config.toml
dataset = "microscope photos of single blood and bone marrow cells"
targets = ["cell type", "smear"]
stem = "deep"
avg_pool_shortcut = true
init = "trunc_normal_002"
adamw_weight_decay_other_params = 0
Rows from block 4 of a small image classifier, named by matrix and row number. Rows with one number belong to one channel. Each number is 128 + 24 x the weight over its row's rms, rounded and kept within 0 to 255. All counts start at 0. After the name is the row's rms in percent of the matrix's.
After each channel's rows are labels from the 100 images, of 14976, where the channel reaches its highest value: "responds to" is what is common among them. Only what is clearly more common there than usual is listed. The data: microscope photos of single blood and bone marrow cells.
# convs0: first 3x3 conv (model.blocks.4.convs.0.weight, 256x256x3x3, each kernel summed), inputs 128-191
# convs1: second 3x3 conv (model.blocks.4.convs.1.weight, 256x256x3x3, transposed, each kernel summed), outputs 128-191

convs0.200 109 [129 124 127 140 106 145 126 153 127 148 127  87 150 130 106 166 122 105 141 107 109 101 149 142 118 154 146 115  97 142 143 119 122 106 139 122 150 119 152 141 124 117 138 123 147 168  91 134 114 152 115  99  99 102 113 123 113 104 116 107 154 129 106 134]
convs1.200 099 [134 178 140 182 145 126 121 150 116 163 149  98 113 155 128 128 134 154 152 126 132 143 157 109 122 144 112 127 132 138 116 114 142 132 165 136 138 172 104 132 151 130 118 140 167  81 132  97 137 141 155 139 154 104 150 124 116 184 133 167 143 185 195 118]
responds to: smear: peripheral blood; cell type: erythroblast

convs0.253 134 [135  66 103 141  93 107 122 100 176 150 150 125 125 149  87 136 119 151 104 117 114  91  69 107 124 130 135 148 128  94 144 111 154 148 126 135 150  98 132 139 104 152 143 106 151 122  92 165 127 122 124 167 132 118 127 107 132  96 108 103 145  96 134 135]
convs1.253 117 [122 135 111 129 139 117 104  93  77 118 132 120 125 164 171 133 110 109 136 154 160 123 120 147 137 137 138 134 134 105 121 119 113 117 130 146 112 169  99 122 130 171 124 160 126 137 144 137 109 121 169 128 158 110 109 119 153 202 117 146 112 196 115 133]
responds to: cell type: erythroblast

convs0.120 108 [122 143  75 125 105 120 131 115  58 107 137 114 122 112 139 137 125 117  87 150  99 136 139 103 108 119 137 179  91 143 170 105  89 144  96 152 104 146 125 128 113 150 130 147 119 119  94 184 114 148 160 144  90 124 112 133  89  87 134 113 150 103 114 118]
convs1.120 117 [ 80 155 129 138 155 102 112 108 152 157 120 153 161 176 112  90 173 135 156 138 141 122 161 107  93 139 165 131 137  84 114 134 125  95 138 164 117 136 111  99 128 112 103 107 114 151 147 100 131 110 109 145 124 177 142 111 139 158 148 153  99 138 135 116]
responds to: cell type: erythroblast

convs0.233 087 [145 116 142 182 128 126 150 143 120 150 108 113  89 105 117 157  90 125 106 142 140 142 152 118 137  68 128 131  95 143 113 127  83 139 116  85  85 154 109 123 130 112 119 141 141  88 106 112 150 130 134 116  80 116 133 107 110 164  86  93 127 136 138 141]
convs1.233 096 [116 115 122 107 148 122 167  84 154 135 146 115 126 133  88 132 141 123 118 110 107 166 165 111 123 150 102 113 108 119 141 169 155 115 166 139 103 110 130 125 176 173 133 122 132 155 143 154 124 110 149 150 145  75 137 150 118 112 122 136 144 113 125 125]
responds to: smear: peripheral blood; cell type: lymphocyte

convs0.218 098 [145 150 148  93 119 101 122 120  93 119 138 111 191 119 111  83  98 110 143 173 123 133 115 119 115 111 128 140 108 123 158 111 102 122 143 136 168 130 102 177 135  98 122 123 169 121 175 100 122 145 130 183 146 145 131 150 128 156 105 103 124 132 166 132]
convs1.218 088 [114 143 140 123 123 135 150 132 127 121  84  80 112 190 124 125 128 110  92 124 123 137 124 112 154 136 133 122 121 154 135 125 170 101  94 116 109 137 153 102 123 135 150  77 104 153 148 114 149 100 127 124 135 121 165 119 112 100 118 137  94  95 121 192]
responds to: smear: peripheral blood; cell type: segmented neutrophil

convs0.97 101 [138 107 127 193 103 124 131  78 138 136 106 152 108 182  82 129  90 135 128  68 145 115 151 129 130 129  67 102 171 145 121 131 141  98 102 140 152 101  98 132 126 116 120 150 180 141 125 117 136 151 108 111 132 122 124 110 161 105 118 111 116 134 109 105]
convs1.97 119 [ 94 129  62 118 116 130  85 159 137 146 116  93 121  68 204 134 133 139 166 118 113 147 111 103  98 128 109 129 117 128 107 137 113 142 151 110 154 150 142 133 140 103 123 140  89 188 122  96 139 114 131 135 128 100 132  90 133 129 152 116 126 105 134 121]
responds to: cell type: erythroblast

convs0.240 097 [104 156 126 101 178 141  93 117 107 113 107 159 138 159 114 167  94 151 114 175 111 146 107 140 107 128 108 143 137 150 143 130 146 120  75  97  76 140 165 123 121 127 173 107 111  76  98 103 148 174 117 141 113 134 116 133  90 187 106 141 142 130  90 111]
convs1.240 091 [122  96 112 147 186 166 140 131 162 129 133  78 175 152 152 173 123  99 171  91 171 144 146 108 145 136  71 105 132 118 149 157 166 163 132 143 131  94 138 143 156 112 137 140 142 152 121 122 124 129 150  89  77 126  92  86 155 128 145 110 101 112 131 144]
responds to: cell type: erythroblast

convs0.188 090 [160 118 117 150 135 161 145 174  77 121 132 117 111 130 128 102 127 101 108  93  99 138 113 124 137 142 150  83 132 119 140 139  93 113 109  92 123 144 126 119 154 145 131 132 125  88 178  68 113 158 121 111 122 134 140 146  77 135 146 101 110 122 164 137]
convs1.188 109 [148 126 157 161 104 103  95 102  80 144 132 169 132 155 139 112 123 156 146 125 123 123 125 147 143 113 177 140 123 119 122 116 123 133  89 117 116 123 150 145 136 160 129 135 158 148 124 117 128 112  96 124 105 130 163 141 123 119 140 163 121 114  77 154]
responds to: smear: peripheral blood; cell type: erythroblast

convs0.131 094 [148  98 145 177 119 140 132 103 115  93 109 137 117 119 179 131 141 121  99 120  73 154 132 108 125 138 164 138 132 158 122 155 133 137  99 118 115 116 126 112 151  98 126 136  91 110 105 131  96 133 108 163 103 128 122 116 118 140 122 142 154 110 153 121]
convs1.131 085 [ 92 133 111 116 126 117  90  82 135 112 172 132 134 109  89 140 131  91 148 170 152 137 156 120 118 131 114 159 135 143 129  96 114 136 184 123 118 148 126 126 153  78 153 117 137 111 126 152 150 147 134 124 114 126 103 129 128 135 134 126 138 136  80 118]
responds to: smear: peripheral blood; cell type: lymphocyte

convs0.68 094 [ 89 160 143 165 125 129 121 128 121 128 105 119 111 124 111 159 112 106 114 101 110 124 125 151 157  84 131 106 116 173 115 104 120 116 108  83  90 141 157 167 118 148 149  90  92 132 144 170 112 115 115 148 123 115 128 136  91 170 103 122 112 136 114  90]
convs1.68 108 [156 105 116  92 128 115 158 129 200 128  82 152 115 135 114  71 175 123  95 101  92 135 157 163 100 195 102 139 135 120 103 153 138 144 111 129 136 134 127 141 140 153 112 161 113 110 113 141 133 114 125 109  85 139 143 138 140 115 156 119 108  91 144 147]
responds to: smear: peripheral blood

convs0.148 097 [ 68 147 107  68 147 121 119 143 145 152 119 169 126 114 125 105 143 120 125 107 146 114  92 150 128 120 144 136 146 103  65 102 121 143 156 126  84  80 130 115 120 137  97 149 129 101 174 141 102  89 128 176 124 163 175 149 137 153 147 125 104 142  95 111]
convs1.148 097 [126 110 147 126 119 124 122  85 137  89 124 159 111 121 115 154  92 126  94 158 111 146 140 107 144 134 143 112 126 146 119 134 124 121 129 142 145 143 127 165 122 127 126 152 109 156 141 154  95 151 145 124 107 104  88 100 149  89  86 105 134 116 141 158]
responds to: smear: peripheral blood; cell type: erythroblast

convs0.250 091 [ 84 136 116 123 154 115 115 101 126 135  95 107 133 125 134 145  98 144 119 120 118 124 113 115 131 101 104 138 171 123 131 115 106  65 140 133 186 102 160 128 149 132 137 144  99 108 133  84 118 172 140 130 113  88 132 146 106 137 146 122 123  94 130 133]
convs1.250 092 [125 108  90  93  89 121 123  84 113 148 130 113 138 133  92 132 168 131 124 115 140 121 124 150 103  82 148 112 131  90 146 173 154 123  98 126 163 124 136 124 104 146 125 133 138 189 126 128 104 120 138 160 136 100 108 131 103 123 112 138 131 158 113  76]
responds to: smear: peripheral blood; cell type: lymphocyte; cell type: erythroblast

convs0.187 114 [171 131 140 105 110 153 144 124 137 126  94 148 122 124 135 108  66 123 114  93 137 138 164 157 135  99  85  92  99 127 124 128 132 154 119 151 104 120 128 161 100 118  94 141 117 120 161  69 134 140 124 129 138 108 126  92 150 128  74 120 155 125 141 131]
convs1.187 113 [138 107 159 166  96 124 146 137 118 160 183 110 144 111 126 165 164 115 140  94 147 120 133 107  98 114 132 170 134 119 127 162 133 170 126 115  76 134 129 111 150 119 139 124 116 112 125 113 123  93  86 136 179 122 112 111 148 121 115 120 123 165 144 122]
responds to: cell type: erythroblast

convs0.49 101 [178 115 142 126 183 125 122 117 143 136 106 173 101  69 143 156 132 100 153 121 103 120 111 126  77 143 147 113 117  95 144 106 104 120 177 116  82  66  89  76 111 150 142 131 110 120 150 119 130 123 154 141 114 170 115 119 135 120 102 115 124 132 141  92]
convs1.49 122 [172 133 110  99  90  93 109 157 104  80 143  87 109 111 117 120  76 144  99  84 155 113 101 100 122 106 145  93 140 151  96 125 135 102 125 102 168 114 141 103 105 107  98 144 143 133 135 125 142 112 136 105 152 102 112 116 134  76 116 101 123  85 179 108]
responds to: smear: peripheral blood; cell type: band neutrophil

convs0.246 091 [140 121 136  90 113 127 130 113  68 100 127 146 180 132 131 138 146 106 130 131 164 129 177 139 111 139 108 104 106 126 155 143  77  49  95 115 139 136 119 152 158 132 136 112 156 127 151 123 165  99 144 112 111 116 108 124 100 101 118 154 143 148 122 142]
convs1.246 089 [117 140 141 149 154  94 141 164 177 155 114  91 141 113 124 123  86 143 125 137 139 138 161 137 113 119 113 126  81 137 152 154 149 150 165 112 129 114 158 144 120 129 121 150 127 166 113 129 127 145 147 157 146 104 172 141 134 128 131 123 112 125 152 154]
responds to: cell type: erythroblast

convs0.151 097 [177  94 158 107 157  99  78 186 145 137 156 127 117 120 135 139 131 112 135  74 136 127 133 118 153  97 106 126 145 143 112 153 179 119  95 102 145 101  94 161 113 145 119  91  92 147 111 146 144 152 144 108 108 137  63 126 164 124 144 133 148 161 161 128]
convs1.151 107 [133 116 104 131 126 133 155  87 141  79 123 106 109  90 115 131 157 115 104 116 104 157  82 113 121  93 135 111 122  95  98 141  72 137 107 131 100 134 100 130 101  97  99 132 138  96 111 144  94 152 149 148 101 138 139 162 130  82 137 134 136 110  74 137]
responds to: smear: peripheral blood; cell type: erythroblast

convs0.255 091 [145  89 150 119 122 121 128 139  82 136 120  97 123 110 160 124 120 122 122 134 148 122 154 165 123 115 102  63 107 120 112  93 175 169 110 118 120 123 164  75 122 106 112 128 116 145  73 117 129 133 130 135 113 112 120 152 102  92 100 135 124 155  94  93]
convs1.255 107 [112 161  97  97 123  86 139 158 148 167 142 105 116 118 100 102 145 131 147 109  49 154 143  78 152 102 110 143 125  99 108 147 105 111 140 143 148 142 125 143 133 137 130  90 121 119 144 155 101 158 171 139 121 103 114 129 127 151 148 123 124 115 182 144]
responds to: smear: peripheral blood; cell type: erythroblast

convs0.7 104 [130 181  84 128 180 108 162 124 139 167 122 121 121 182 133 125  93 131 145 161 155 139 200  82 114 156  87 127 140 104 145 125 112 133 105  94 114  66 115 139 114 138 107  94 134 128  99 141  95 137 102 171 122 127 126 134 120  69 123 118 123  98 145  77]
convs1.7 086 [114 101 129 122 104 136 160  98 162 117 102 110 132 106 141 158 137 110 141  98 118 119 153 153 190 133 136  66  91 169 174 123 145 124 154 149  90 173 139 103 185 148 127 106 158 105 143 128 130 166 130 129 136  98 111 151 105 143 139 100 118 147 123 164]
responds to: smear: peripheral blood

convs0.116 102 [161  77 124 195 160 125 160 170 112 109 132 110 149 141 145 156 186 135  94 119 122 150 135 105 139 126 154 118 103 136 131 127  87 175 105 115 101 122 127 141 132 149  88 100 135 104 159 157 136 140  80 141  92 125  91 119 153 112 152 113  91 122 120 146]
convs1.116 098 [ 95 121 137  71 125 100 118  77 184 122 172 120  64 119 127 124 122 103 117 132 103 105 126 116 106 112  90 139 119  73 119 159 141 115 125 125 107 122 114 136 123 112 158 109 106 126 112 108 128  90 117 121 135 107 125 145 106 130 162 128 132 131 149 131]
responds to: smear: peripheral blood; cell type: basophil

convs0.38 110 [148 132 135 137 169 118 111 120 189 172 145  99  94 143 119 164 114 111 153 103 137 148 121 166 117 147 131 123  99 134 188  98 105 100  90 109 146 115 131 126 139 147 162 144 109 106 126 167 141 125 139 126 122 119 102 119 140 126 155 147 162 132 124 106]
convs1.38 110 [141 159  95 127 112 128 100 170  66 134 118 144 200 125 173 128 116 156 136 129 151 154  90  83 129 124 166  77 179 106  80 152 135 170 142 132 115 129 110 108  99 113 124 121 114 137  91 123 125 129 112 120 110 131  79 124  97 142 122 100 138 144  93 131]
responds to: cell type: erythroblast

convs0.192 090 [144 164 108 154  96  94 129 138 107  82 133 125 131 110 150 108  87 126 129 104 117  94 167 116 145 141 152 178 126 117 148 115 116  90 128 182 119 138 155 124 113 117 165 141 112 116 136 180 143 137 117 119 119 128 147 116 133  91 171 159 150 151  74 148]
convs1.192 097 [150 128 124 170 141 105 104  95 128 132 123 149 133 153 131 114 140 119  85 120 129 100 100 136 124  96 178 100 113 127 156 136  72 137  83 132 121 132 126  98 120 152  90 130 160 138 140  53 147 102 162 153 105 126 106 135 138 113 130 147 124 148 157 117]
responds to: cell type: erythroblast

convs0.199 126 [107 118 152 161 141 127 122 176 142 130 130  79 131 142 124 139 105 160 140 138 145  72 111 102 155 143 173 130  96  92  77 133 105 124 143 107 145 110 139 127 120 111  96 128  95 131 133  80 120 125 188 106 160  92 109 121 138  66 131 148 129 133 126 125]
convs1.199 124 [123 144 121 114 102 126  90 101  83 122 130 143 118 124 172 167 110 125 147 106 115 144 114 144 121 112 149 115 108 126 154 100 127 147 137 115 143 145  87 142 150 113 149 125 134 133 111  95 123 140  59  99 119  92 103 116 162 179 120 119  99 131  74 112]
responds to: smear: peripheral blood; cell type: segmented neutrophil

convs0.167 102 [163 156  99 121 144 129 169 145 155 138 128  81 117 117 174 151 122 154 119 114  96 125 125 103 100 108 109 138 130  76 152 127 129 133  95 121 125 152 127 123 132 150 122 153 179 158 149 130 124 160 193  94 147 102 100 138 133  99 130 134 128 112 156  76]
convs1.167 094 [128 136 151 102  96 115  83 101 116  61 129 117 166 175  76 128 118  95 140 123 133 121 149 105  98 117 128  92  76 126  92 122 107  97 132 127 157 144 126  87 161 118 124 159 123 114 157 127 136 170 107 152 136 145 118 158 137 184 124 143 142 147 147 172]
responds to: smear: peripheral blood; cell type: erythroblast

convs0.11 094 [168 159 124  99 123 139 161 141 122 116 116 122 115 139 149  83 122  92 158 130 127 139 145  90 121 118 101 131 112 122 137 123 140 115 121 126 128 113 115 117 140 123  61 127  74 136 147 120 180 134 148 108 131 114 140 130 144 119 109 104 134 148 119 122]
convs1.11 089 [107 110 110 133 173  77 112 113 135 160 116 143 180 129 154 136 141  86 128 112 139 167  69 126 109 114 138  95 145 127 137 131 152 122 157 136 156 152 128 122 116 105 171 142 134  88 127 171 135 137  87 124 100 154 110 128 138 136 121  67 124 119  92 140]
responds to: cell type: erythroblast

convs0.78 094 [162 133 131 102 149 107 102  70  92 110 117 123 119 103  95 146 156 140 162 130 118 123 100  88 119 127 104 131  90 125 144 131 159 134 133 164 117 137 159 121 154 182 120 152 159 127 155 152  83 103 126 148 124 139 155  74 116 122 155 120 168 123 128 114]
convs1.78 098 [125 115 135  85 146 141 146 163 120 151 154 140 107 107 103 149 135 127 108 117 109 125 140 150 126 136 132 119 158 105 129 121 145 171 158 122 137 100  78 114 144 109 170 157  86 137 151 143 119 160 143 124 207 125 136 165 150 148 162 122 106 129 164 154]
responds to: smear: peripheral blood

convs0.47 096 [134 156 169 131  84 153 164 186  93 160 145 131 165 124 127 148 137 141 108 170 116  99 150  88 134 132 159  73 124 126 121 130 153 146 130 126 118 149 140 113 123  68 113 125  88 140 128 165 112 139 117 122 104 120 157 165 135 124  90 143 166 135 133 139]
convs1.47 088 [ 91 130 140 123 109 112  58 105 148 122 130 100 145 130 115 112 101 122  93 142 150 119 104  78 138  81  78 181 143 118 113 136 114 132 124 114 140 140 148 130  69 162 148 115 130 128 115 174 164 152 121 112 157 204 118 114 130 145 127 150 115 113 137 104]
responds to: smear: peripheral blood; cell type: segmented neutrophil; cell type: erythroblast

convs0.50 091 [124  98 154 104 130 113 158 127 121 108 124 123 148 126 167 139 122  91 160 106 127 104 100 148 148 107 154 133 125  95 129  96 137 112 168 141 172 122 119 143 101 142 101 168 153 169 135 123 137 111 131 127 189 160  89 141  73 138  81 105 147  88 131  92]
convs1.50 095 [125 125 113 118 106 124  55  98  79 146  96 134 113  96 153 105 129 129 115 129 174 108 157 118 123 113 129  99 172 140  86 127 142  97 102 144 130 120 128 148 110 111 150 154 136 126 116 139 125 143 117 108 114 128 108 110 128 140 168 132 146 120 140 166]
responds to: smear: peripheral blood

convs0.4 091 [141 118 137 116 120 131 110 150 125 121 119 149 134 135  97 171 107 119 167  86 157  74 156 119 108 110  86 116 122 120 114  91 134 139  89 137 114 137 161 176 127 102 143 125 139 153 128 129 129 187 125 107 117 106 149 109 112 131 136 137 115 124 127 150]
convs1.4 094 [147 157  87 189 157 107 151 152 125 116  77 117 144 117 177 127 163 118 127 157 144 159  70 128 128  93 150 144 109 112 105 127 151 117 137 138  88 128  98  77  99 142 103 149 135  90 142 142 121 122 160 126 131 112 103 130  85 149 122 121 105 126 140 111]
responds to: smear: peripheral blood; cell type: lymphocyte

convs0.94 092 [114 187 103 161 184 138 108 172 131 147 122  95 146 156 143 141 138 147 202  93 134 141  97 157 113 114 130 118 131 104 127 151 104 154 145 113 133 101  95 158 125  95 112 105 146  85 151 125 124 131 146 155 140 153 140 141 111  80 166  98 128 136 141 121]
convs1.94 097 [148 109 163 111  87 143 171 114 153  42  86 118 155 150 106 126 117 148  93 157  95 129 117 132 149 152  88 103 127 118 125 131 121  87 129  87 135 101 142 114 148 154 116 156 151 128 125 152 155 116 140  99 119 107 124 154  91 152 112 112 109 142 100 128]
responds to: smear: peripheral blood

convs0.19 100 [141 125 121  61 117  99 154 119 138 128  96 137 171 141 156 156  82 134  84 163 108 134 150 130 101 139 120 123 137 175 108 117 110 160 139 118 132 167 194 134 127 132 156 166 170  81 122 159  77 124 111 160 105 136 166 109 153  99 115 116  75 132 134 113]
convs1.19 100 [129 152 163  81 130 158 171 121 137 169 123 152 101 153  72 142 141 107 145 145 150 166 115 157 114 120 122 109 128 120 122 125 121 113 121 169  96 119  95 123 117 121 114 137 140 150 128 155 132 127 170 145 108 156 125 152  75  95 120 163 148 108 142 165]
responds to: smear: peripheral blood

convs0.29 134 [ 99 147 158 103  99 128 126 137 156 174 107 139 125 156 120 118  93 110 176 118 146 139 144 128 138 115  85 129 156 122 131 125 147 161 163 154 107  89 137 113 132  82  75 109 137 115 108  64  89 109 108 125 147 127 127 145 153 102 108  77 155 152 118 138]
convs1.29 113 [140 137  85 145 114 141 120 134 129  75 121 141 111 105 155 147 108  91 110 109 110 127 174 157 135 104  81 146 104 114 119 103 130  98 147 105 125 120 114 118 145 138 135 141 154 147 134 158 147 141 155 101 132 124 103 115  94  95  73 149  62 116 105  97]
responds to: smear: peripheral blood

convs0.153 086 [122 111 142 128  90 119 142 107  86 112 126 132 117 133 135 118 184 117 124 164 170 144 107 155 161 173 187 111 129 128 102  77 108 130 140 122 136 134 132 136 161 126 139 116 140 155 142 183 102 102 129 141 137 118 111 156 128 144 104 105 159 153  88 130]
convs1.153 089 [129 100  68 156 138  89  80 134 165 139 103 144 171 117 117 123 109 146 135 120 148  97 151 150 144 119 161 134 114 151 130 139 126 223 134 134 122 173 126 121  68 157 141 126 140 108 121 124 124 135 108 127 141 112 137 149 193 108 112 141 152  79 128 104]
responds to: cell type: erythroblast