Weights of a small image classifier.
Model: 13.6M parameters, 32-pixel images, arch wide_resnet, norm groupnorm, activation silu, depths [2, 4, 2], widths [128, 256, 512].
Training: muon at rate 0.0097, batches of 128.
Data: trained on microscope photos of single blood and bone marrow cells, 48542 training examples, 63.0 epochs.
Rows from block 5 of a small image classifier, named by matrix and row number. Rows with one number belong to one channel. Each number is 128 + 32 x the weight over its row's rms, rounded and kept within 0 to 255. All counts start at 0. Numbers have three digits each.
Before each channel's rows are labels from the 100 images, of 14976, where the channel reaches its highest value: "patch colour" is the nearest of a few named colours to the mean colour under the peak. Only what is clearly more common there than usual is listed. The data: microscope photos of single blood and bone marrow cells.
# convs0: first 3x3 conv (model.blocks.5.convs.0.weight, 256x256x3x3, each kernel summed), inputs 86-171
# convs1: second 3x3 conv (model.blocks.5.convs.1.weight, 256x256x3x3, transposed, each kernel summed), outputs 86-171

patch colour: purple
convs0.136:092134123121151167151119169143094087125094170155075103171139133126113197154133064121101145091149094180157255130134168148148107114141196105134154083111093119092127148081112087136125103076137080126161131134133101113103100135192119164131165105122104126089125144
convs1.136:199072118184098122072144134127175142139150119104165097162147145096128104076108190123164126097183104137101019135069100121123143114186099115118074164086143132135119095155146133145165143113114121190107139168118195157165118161116135166101140146114198195092144116

patch colour: blue; black
convs0.151:126134112055137147149102111144123124129103143087132132109112086137151138110102124136102016040147120191104145095142143147089103082112094117140141165119165117140111109080125165148113106114151165101140101110000154165144133130137110130065166103125099148122148187
convs1.151:107168112119108148143165157179102129101087098069130076148158177075029089101128089107145219200106116087094098168132132114170113119146097111135106092061064109059130139171117076135152137107129111142156151143255122104126099117182148117191116199170128140103090136

patch colour: blue; black
convs0.181:159130102128128128137158110119207112127161115095174123130137066153160028072090093128099151047123131188212113067160130110106121170116120146145112153096103145143133119123161098115159149116107124094179132125108096131181177090142105155125134104143140131172168084
convs1.181:143102121148103137135089117121033148110134173123102167119127147111125127089130123092164151181165160140068134164159070142111129128175185113153130134167113167142156158122195164114104129085187121194140192134201187114181150128107155138176112131120102183070078158

patch colour: black
convs0.142:164110099125169105079048160175168131142117146129110144072102173115110183247145143143115093131152084142194122123210196103087130089154113146124094076162156102169066140102111127085105134072172108148093123141117150136133117178119169146119114070180156123092121147
convs1.142:129132099102116148154160106041099100068112150044125132137141135115152108060134121152148155154100086194054143105113117189093103127105104158078113130125139096086146144140100092165133121126143094157138110080153179114165186112099052146132095128089111157113065124

patch colour: purple
convs0.54:160146138155172179103133119080095099110104110123157200094102119143162090113114131151139188088113132145137131154124108153108059122159191119086130169120121149109123138146214110123158135183120128172131102135171114138078113103153106144141128132143100123128076154
convs1.54:104115149135139106142101143140099144140157122082160109115131145107156146149129147135180075161113170154135133139057157127181161153142144130179158145117175123126112123131058189136141138125142103114107135073084160167153096133141044116158143154131176081096233130

patch colour: purple; blue
convs0.167:146132088117166170086078067165097100117112144106103122120111140139024154069156118136131173148137069125057105142138171139123137139098125071163110160126053081087166083088084121147121132062120128104119133129124110147163114161100104134070148137209080114110089147
convs1.167:126140101119101044145138048127180199128096111188129039090123127103065117146058139095126096110154079169082148121082126037099092092173087125095104095112018123147101165087139159138102083148134147131160076118089136095098114131110104141129159139081180103107086103

patch colour: blue
convs0.252:135141092117135084145126103147084134163061053117095101105112055080147114121099211165138086135145115168084181113130158146159121133151073139130142107140119148143158131140065125093092140127144098106158131136099147175130180102146024120163156123141107119138148129
convs1.252:112146148107126155098107102172252086134159166156186197146145152151066121155125077129140149078110119038118154116182121126140156080134061127083138115103090172106149138075180144137144165147087079134170112149096149129120119179148255128126064182075148124109141130

patch colour: purple; blue
convs0.112:100170120118127097151087119124186130083190115079152096100081158132061081129129111110142151126126095097110089099103113162086119134108104148185157208177125113126129130193166103122127126051105061156194149129142163117178153135122103115130144097100091138155108099
convs1.112:138098116113113189092119109122095147112133132221114148143168152158113168143086085128103114091087138092143186105116114098138169094153147109119092087118082194184092120116141110158113118129131142171096095119141102128137149116085246156157094147158130076161122102

patch colour: black
convs0.26:143171138135135168106129088126137138072132115137080174132094113108068204129150136166138130119168054190052049132139094089120124113144089158191124118071103070101151144132142171130132106173097096122113126192115078110115108101107142079155126148138116156152119107
convs1.26:118065137047128050199127120084106125114100173014145164080146142092137134102110090131127167137177166135082114173122119103131176116153139149120115162164126129088136145152148098129120135135148160177129122088129201137118146111159137084129082130139080088124134101

patch colour: purple
convs0.229:097116141107060101126106119120154148150169192098194099120209139207139153110081072157108079193159117139132163131143111147179114165200156135103134103164138167118126152121092151086099096141150155174096128162074083134133159158102145072149129086084132170126068108
convs1.229:127175156037146143106092107099096128090166108182142111152119091087149112080124114076149113155104109082111142121130141109041172076083105160088171133154102160085091169124127128134127139114102113094120140103095097142114123084120161148117096120121098095165140085

patch colour: purple
convs0.58:073127137114082159170123101101178115131161111099185162108166127127187124120147156138147108115141117102108089081113139184121148117176147167124078134147058080080123118143147106139052136099124108064083123142156118099110141117160197110111102157137136068110133098
convs1.58:157139101138139138122129104135089167059065117121175116077156058121193194116142111161106171156099142091124166138121127087098128145084159159166110070185199110137155144157155093164159141156199114104096158078186099131102118167085101123099127163101145130128118076

patch colour: black; blue
convs0.147:125170101080144091116132089156161107189172109088116121099086053141066106125113189192115138125154173129046138084135111108106115124119045177128148077124128106150090162135108084098104111195123133090119093145128100167088142149104152143132155106075187112123180099
convs1.147:156109129119096123145128059091104096111104143045072164099100130147116097092051082070144145099121170152127108187104158085106228139152147094167098059119114175067144155159148200101171150109175159154089149106157148191123102130093119100146072130132103153089114086

patch colour: black; blue
convs0.249:171094095127086143137145117103059104107171112128114130156078149122038172113182162104102106149049082157172086125116113144114090124160091139147109139147141191135143108148134171099090196114125111116129111120154127125129111152135139156125075123154119090137141125
convs1.249:111158071110164152148095140140128087120177101097125090102094114100192182105093078106131176084112174133061104124127093111108110099163089115076155114094153096136107109164130105141097052084147121139135080157090157205102094080155074081136072150129074042162146054

patch colour: blue
convs0.8:154151110180101080149102143148097101149190130105111195133102130106119100165160078200138134108130141216129125138135137142112152151165067146142121187173160076146161166181117091131148169106156128115142100118190148143149094125105142129126158098100104123097068134
convs1.8:128139136148180111149127101104133154137100083131126132145129132136149126140124144077153143164156153116113112117198109118158116134156175104116078136113115130104105116150132130183108137115134077133151134169023114159091136088153054138158040117171148100055102035

patch colour: black; blue
convs0.65:154080118149140122081133160121120140189161074077131084100050167099100071069153147166149065095071163102090137083123120169123120108104102129118083182117140141052085120145139147133107103155063160173095142153145113104138112079137113173181169099190102067115121109
convs1.65:175108094132082099164140089096139204084141177186152136119206147159138153215089084097129193140144188167134132102107130134123159135164087159147106138101123136139157132129135093194128148118205123068133075109114118159138171139139144044165142157109102126144043166

patch colour: purple
convs0.73:134150144136125168143121069135130146119174117096125123122096157125198064132116137160133153115147106111088117045101122163117158128182132037135103149093182154161149099143101147168166085051163132115119100107038085079103075105165127123127180095103085098121161077
convs1.73:074091121114169083180120138121128115117093137118134117092116083110131138190110138116140043164158043102171144195134125103186145132117123158168119164189185088082113125108157143129130109165085073169109112114073024127125144127117162155173123165174164106175105163

patch colour: purple
convs0.42:182126034104137137074095102149095114112106107108074165088108103157103017189135112131132107122119157113160119136090111152115115145123126168138112142030138092109168101101141123129115179089163164115100140118152117119109082138018157094143145144135107143152114133
convs1.42:061128140134143122141089176130099102153154186119118086169122125119139181068084150105141099222075145149083121173135131097137145130129064089096139132000088130067135138138133151095133115166103108195146134074099140118098170130138156130107118154138136129107114082

patch colour: purple
convs0.248:086096206137126041146133116143128160136143064095137159121141066138222118077145152142127146124147213125175142118171132115152113150119107097158153180144143131125090175095109102145138166151132136150080144115116110091080117116089122093140125160177141154083073150
convs1.248:182138127133136230126113105148123127089137119141152097177162144157133124193109105134104168131097155104149105090145104123055130120130157205201122114091082149148132108171134100077092125083174142069136168083075112136116070123121161142097116068124114088174097132

patch colour: purple
convs0.38:157156070181109075152121093153051152092132068139161120167132135183168071108136149115170141174064116094137083152148149101138109076186166112108135166156112153133115159146118134099108130148117114134135127103117083164073094149125088124117111160127180115147026127
convs1.38:123140132147198197093118161126120119149104152139098157114140088095174135111124146094151159125145116117178145047112083127052129085130129106096100118085136123072131111115039113092185169125139176110118154141176074205129095147127122147141150091109137109156153151

patch colour: purple; blue
convs0.106:136120105120179137129181113093134146144142105147078203190174140155100140072141093084135166104180137135164105211136184128211106061161118064153127150117135115083111104159051149104116127123121117088214174133134129132133151141132104206126134093111123109118120167
convs1.106:159111150157104113123094116113101147160145097168091157110147120133119158177163161127171115169106173174130089112157100176101124166157148159152169199123074154177141154141131178134123119151128135206110159130124181203165127206140140157166140149171188136034131143

patch colour: blue
convs0.121:099106181106124131134063061093173169110080158112169076118130074104183111046142145085065079111113103118151104108108126178175110127078114168143185068196095136129127127190110098119097150126114080115169144126154172073133155145090142130135188073114159160130128089
convs1.121:172134133155138180105197138139141111158176099137082189112228122102143156156158154105118169192094147131103177127149169100075161108175204155154103178149108130115167167190120108142129151115130179099146188164150118131157136132150135169193164152129136095098156186

patch colour: purple
convs0.64:094074129108128112168122109142157111095116151143195129120114102108082115167161186107127161130109149126167177082118154161190202123108103104105123138146169154120115073135129132167137182141157129141143136138161153130080074135125129179132136190149085148099114108
convs1.64:128165120122138135101180134175097183141137063099107071130119108099161116190150136070159165179086154208104109109090106140130063165121159179138135091124103134067179114092139106102146132076164112085097121072083078099155126135147102109163110161166139123143129094

patch colour: purple
convs0.10:075150120082139211062136156122166115129122141144142133179154214197057070104122112111105135085146157166125166168095133165136126173125096190156078183141150117154133096154126090117096104094130156144178184142095143151042129118069200118109130133091155149132084165
convs1.10:150131135093087072185113070110069136115096140133117125089124109178164147077109129115124144107102190067117156116123167102091130091078124067108180179140148163119096133078122119174082122127091133219097066104109115144161140147178139161127160116169161072058133136

patch colour: black
convs0.117:074159086160118117113123155134109165106056090127114165160166099108150095138146124107083118169111128180111211123200159150087113077130075116071120111124117105136115128171114182148109124158153123085074146126090100151164133112141182153114165175088140119109047126
convs1.117:102139135108132073102100147134060173156088116152167123096103137133103167092140221132160133133131197118092160077113098141190076106086144088128160145108137162135111134055098075131157142068166098143118106133095219165098124117177113144142123095167157085075135130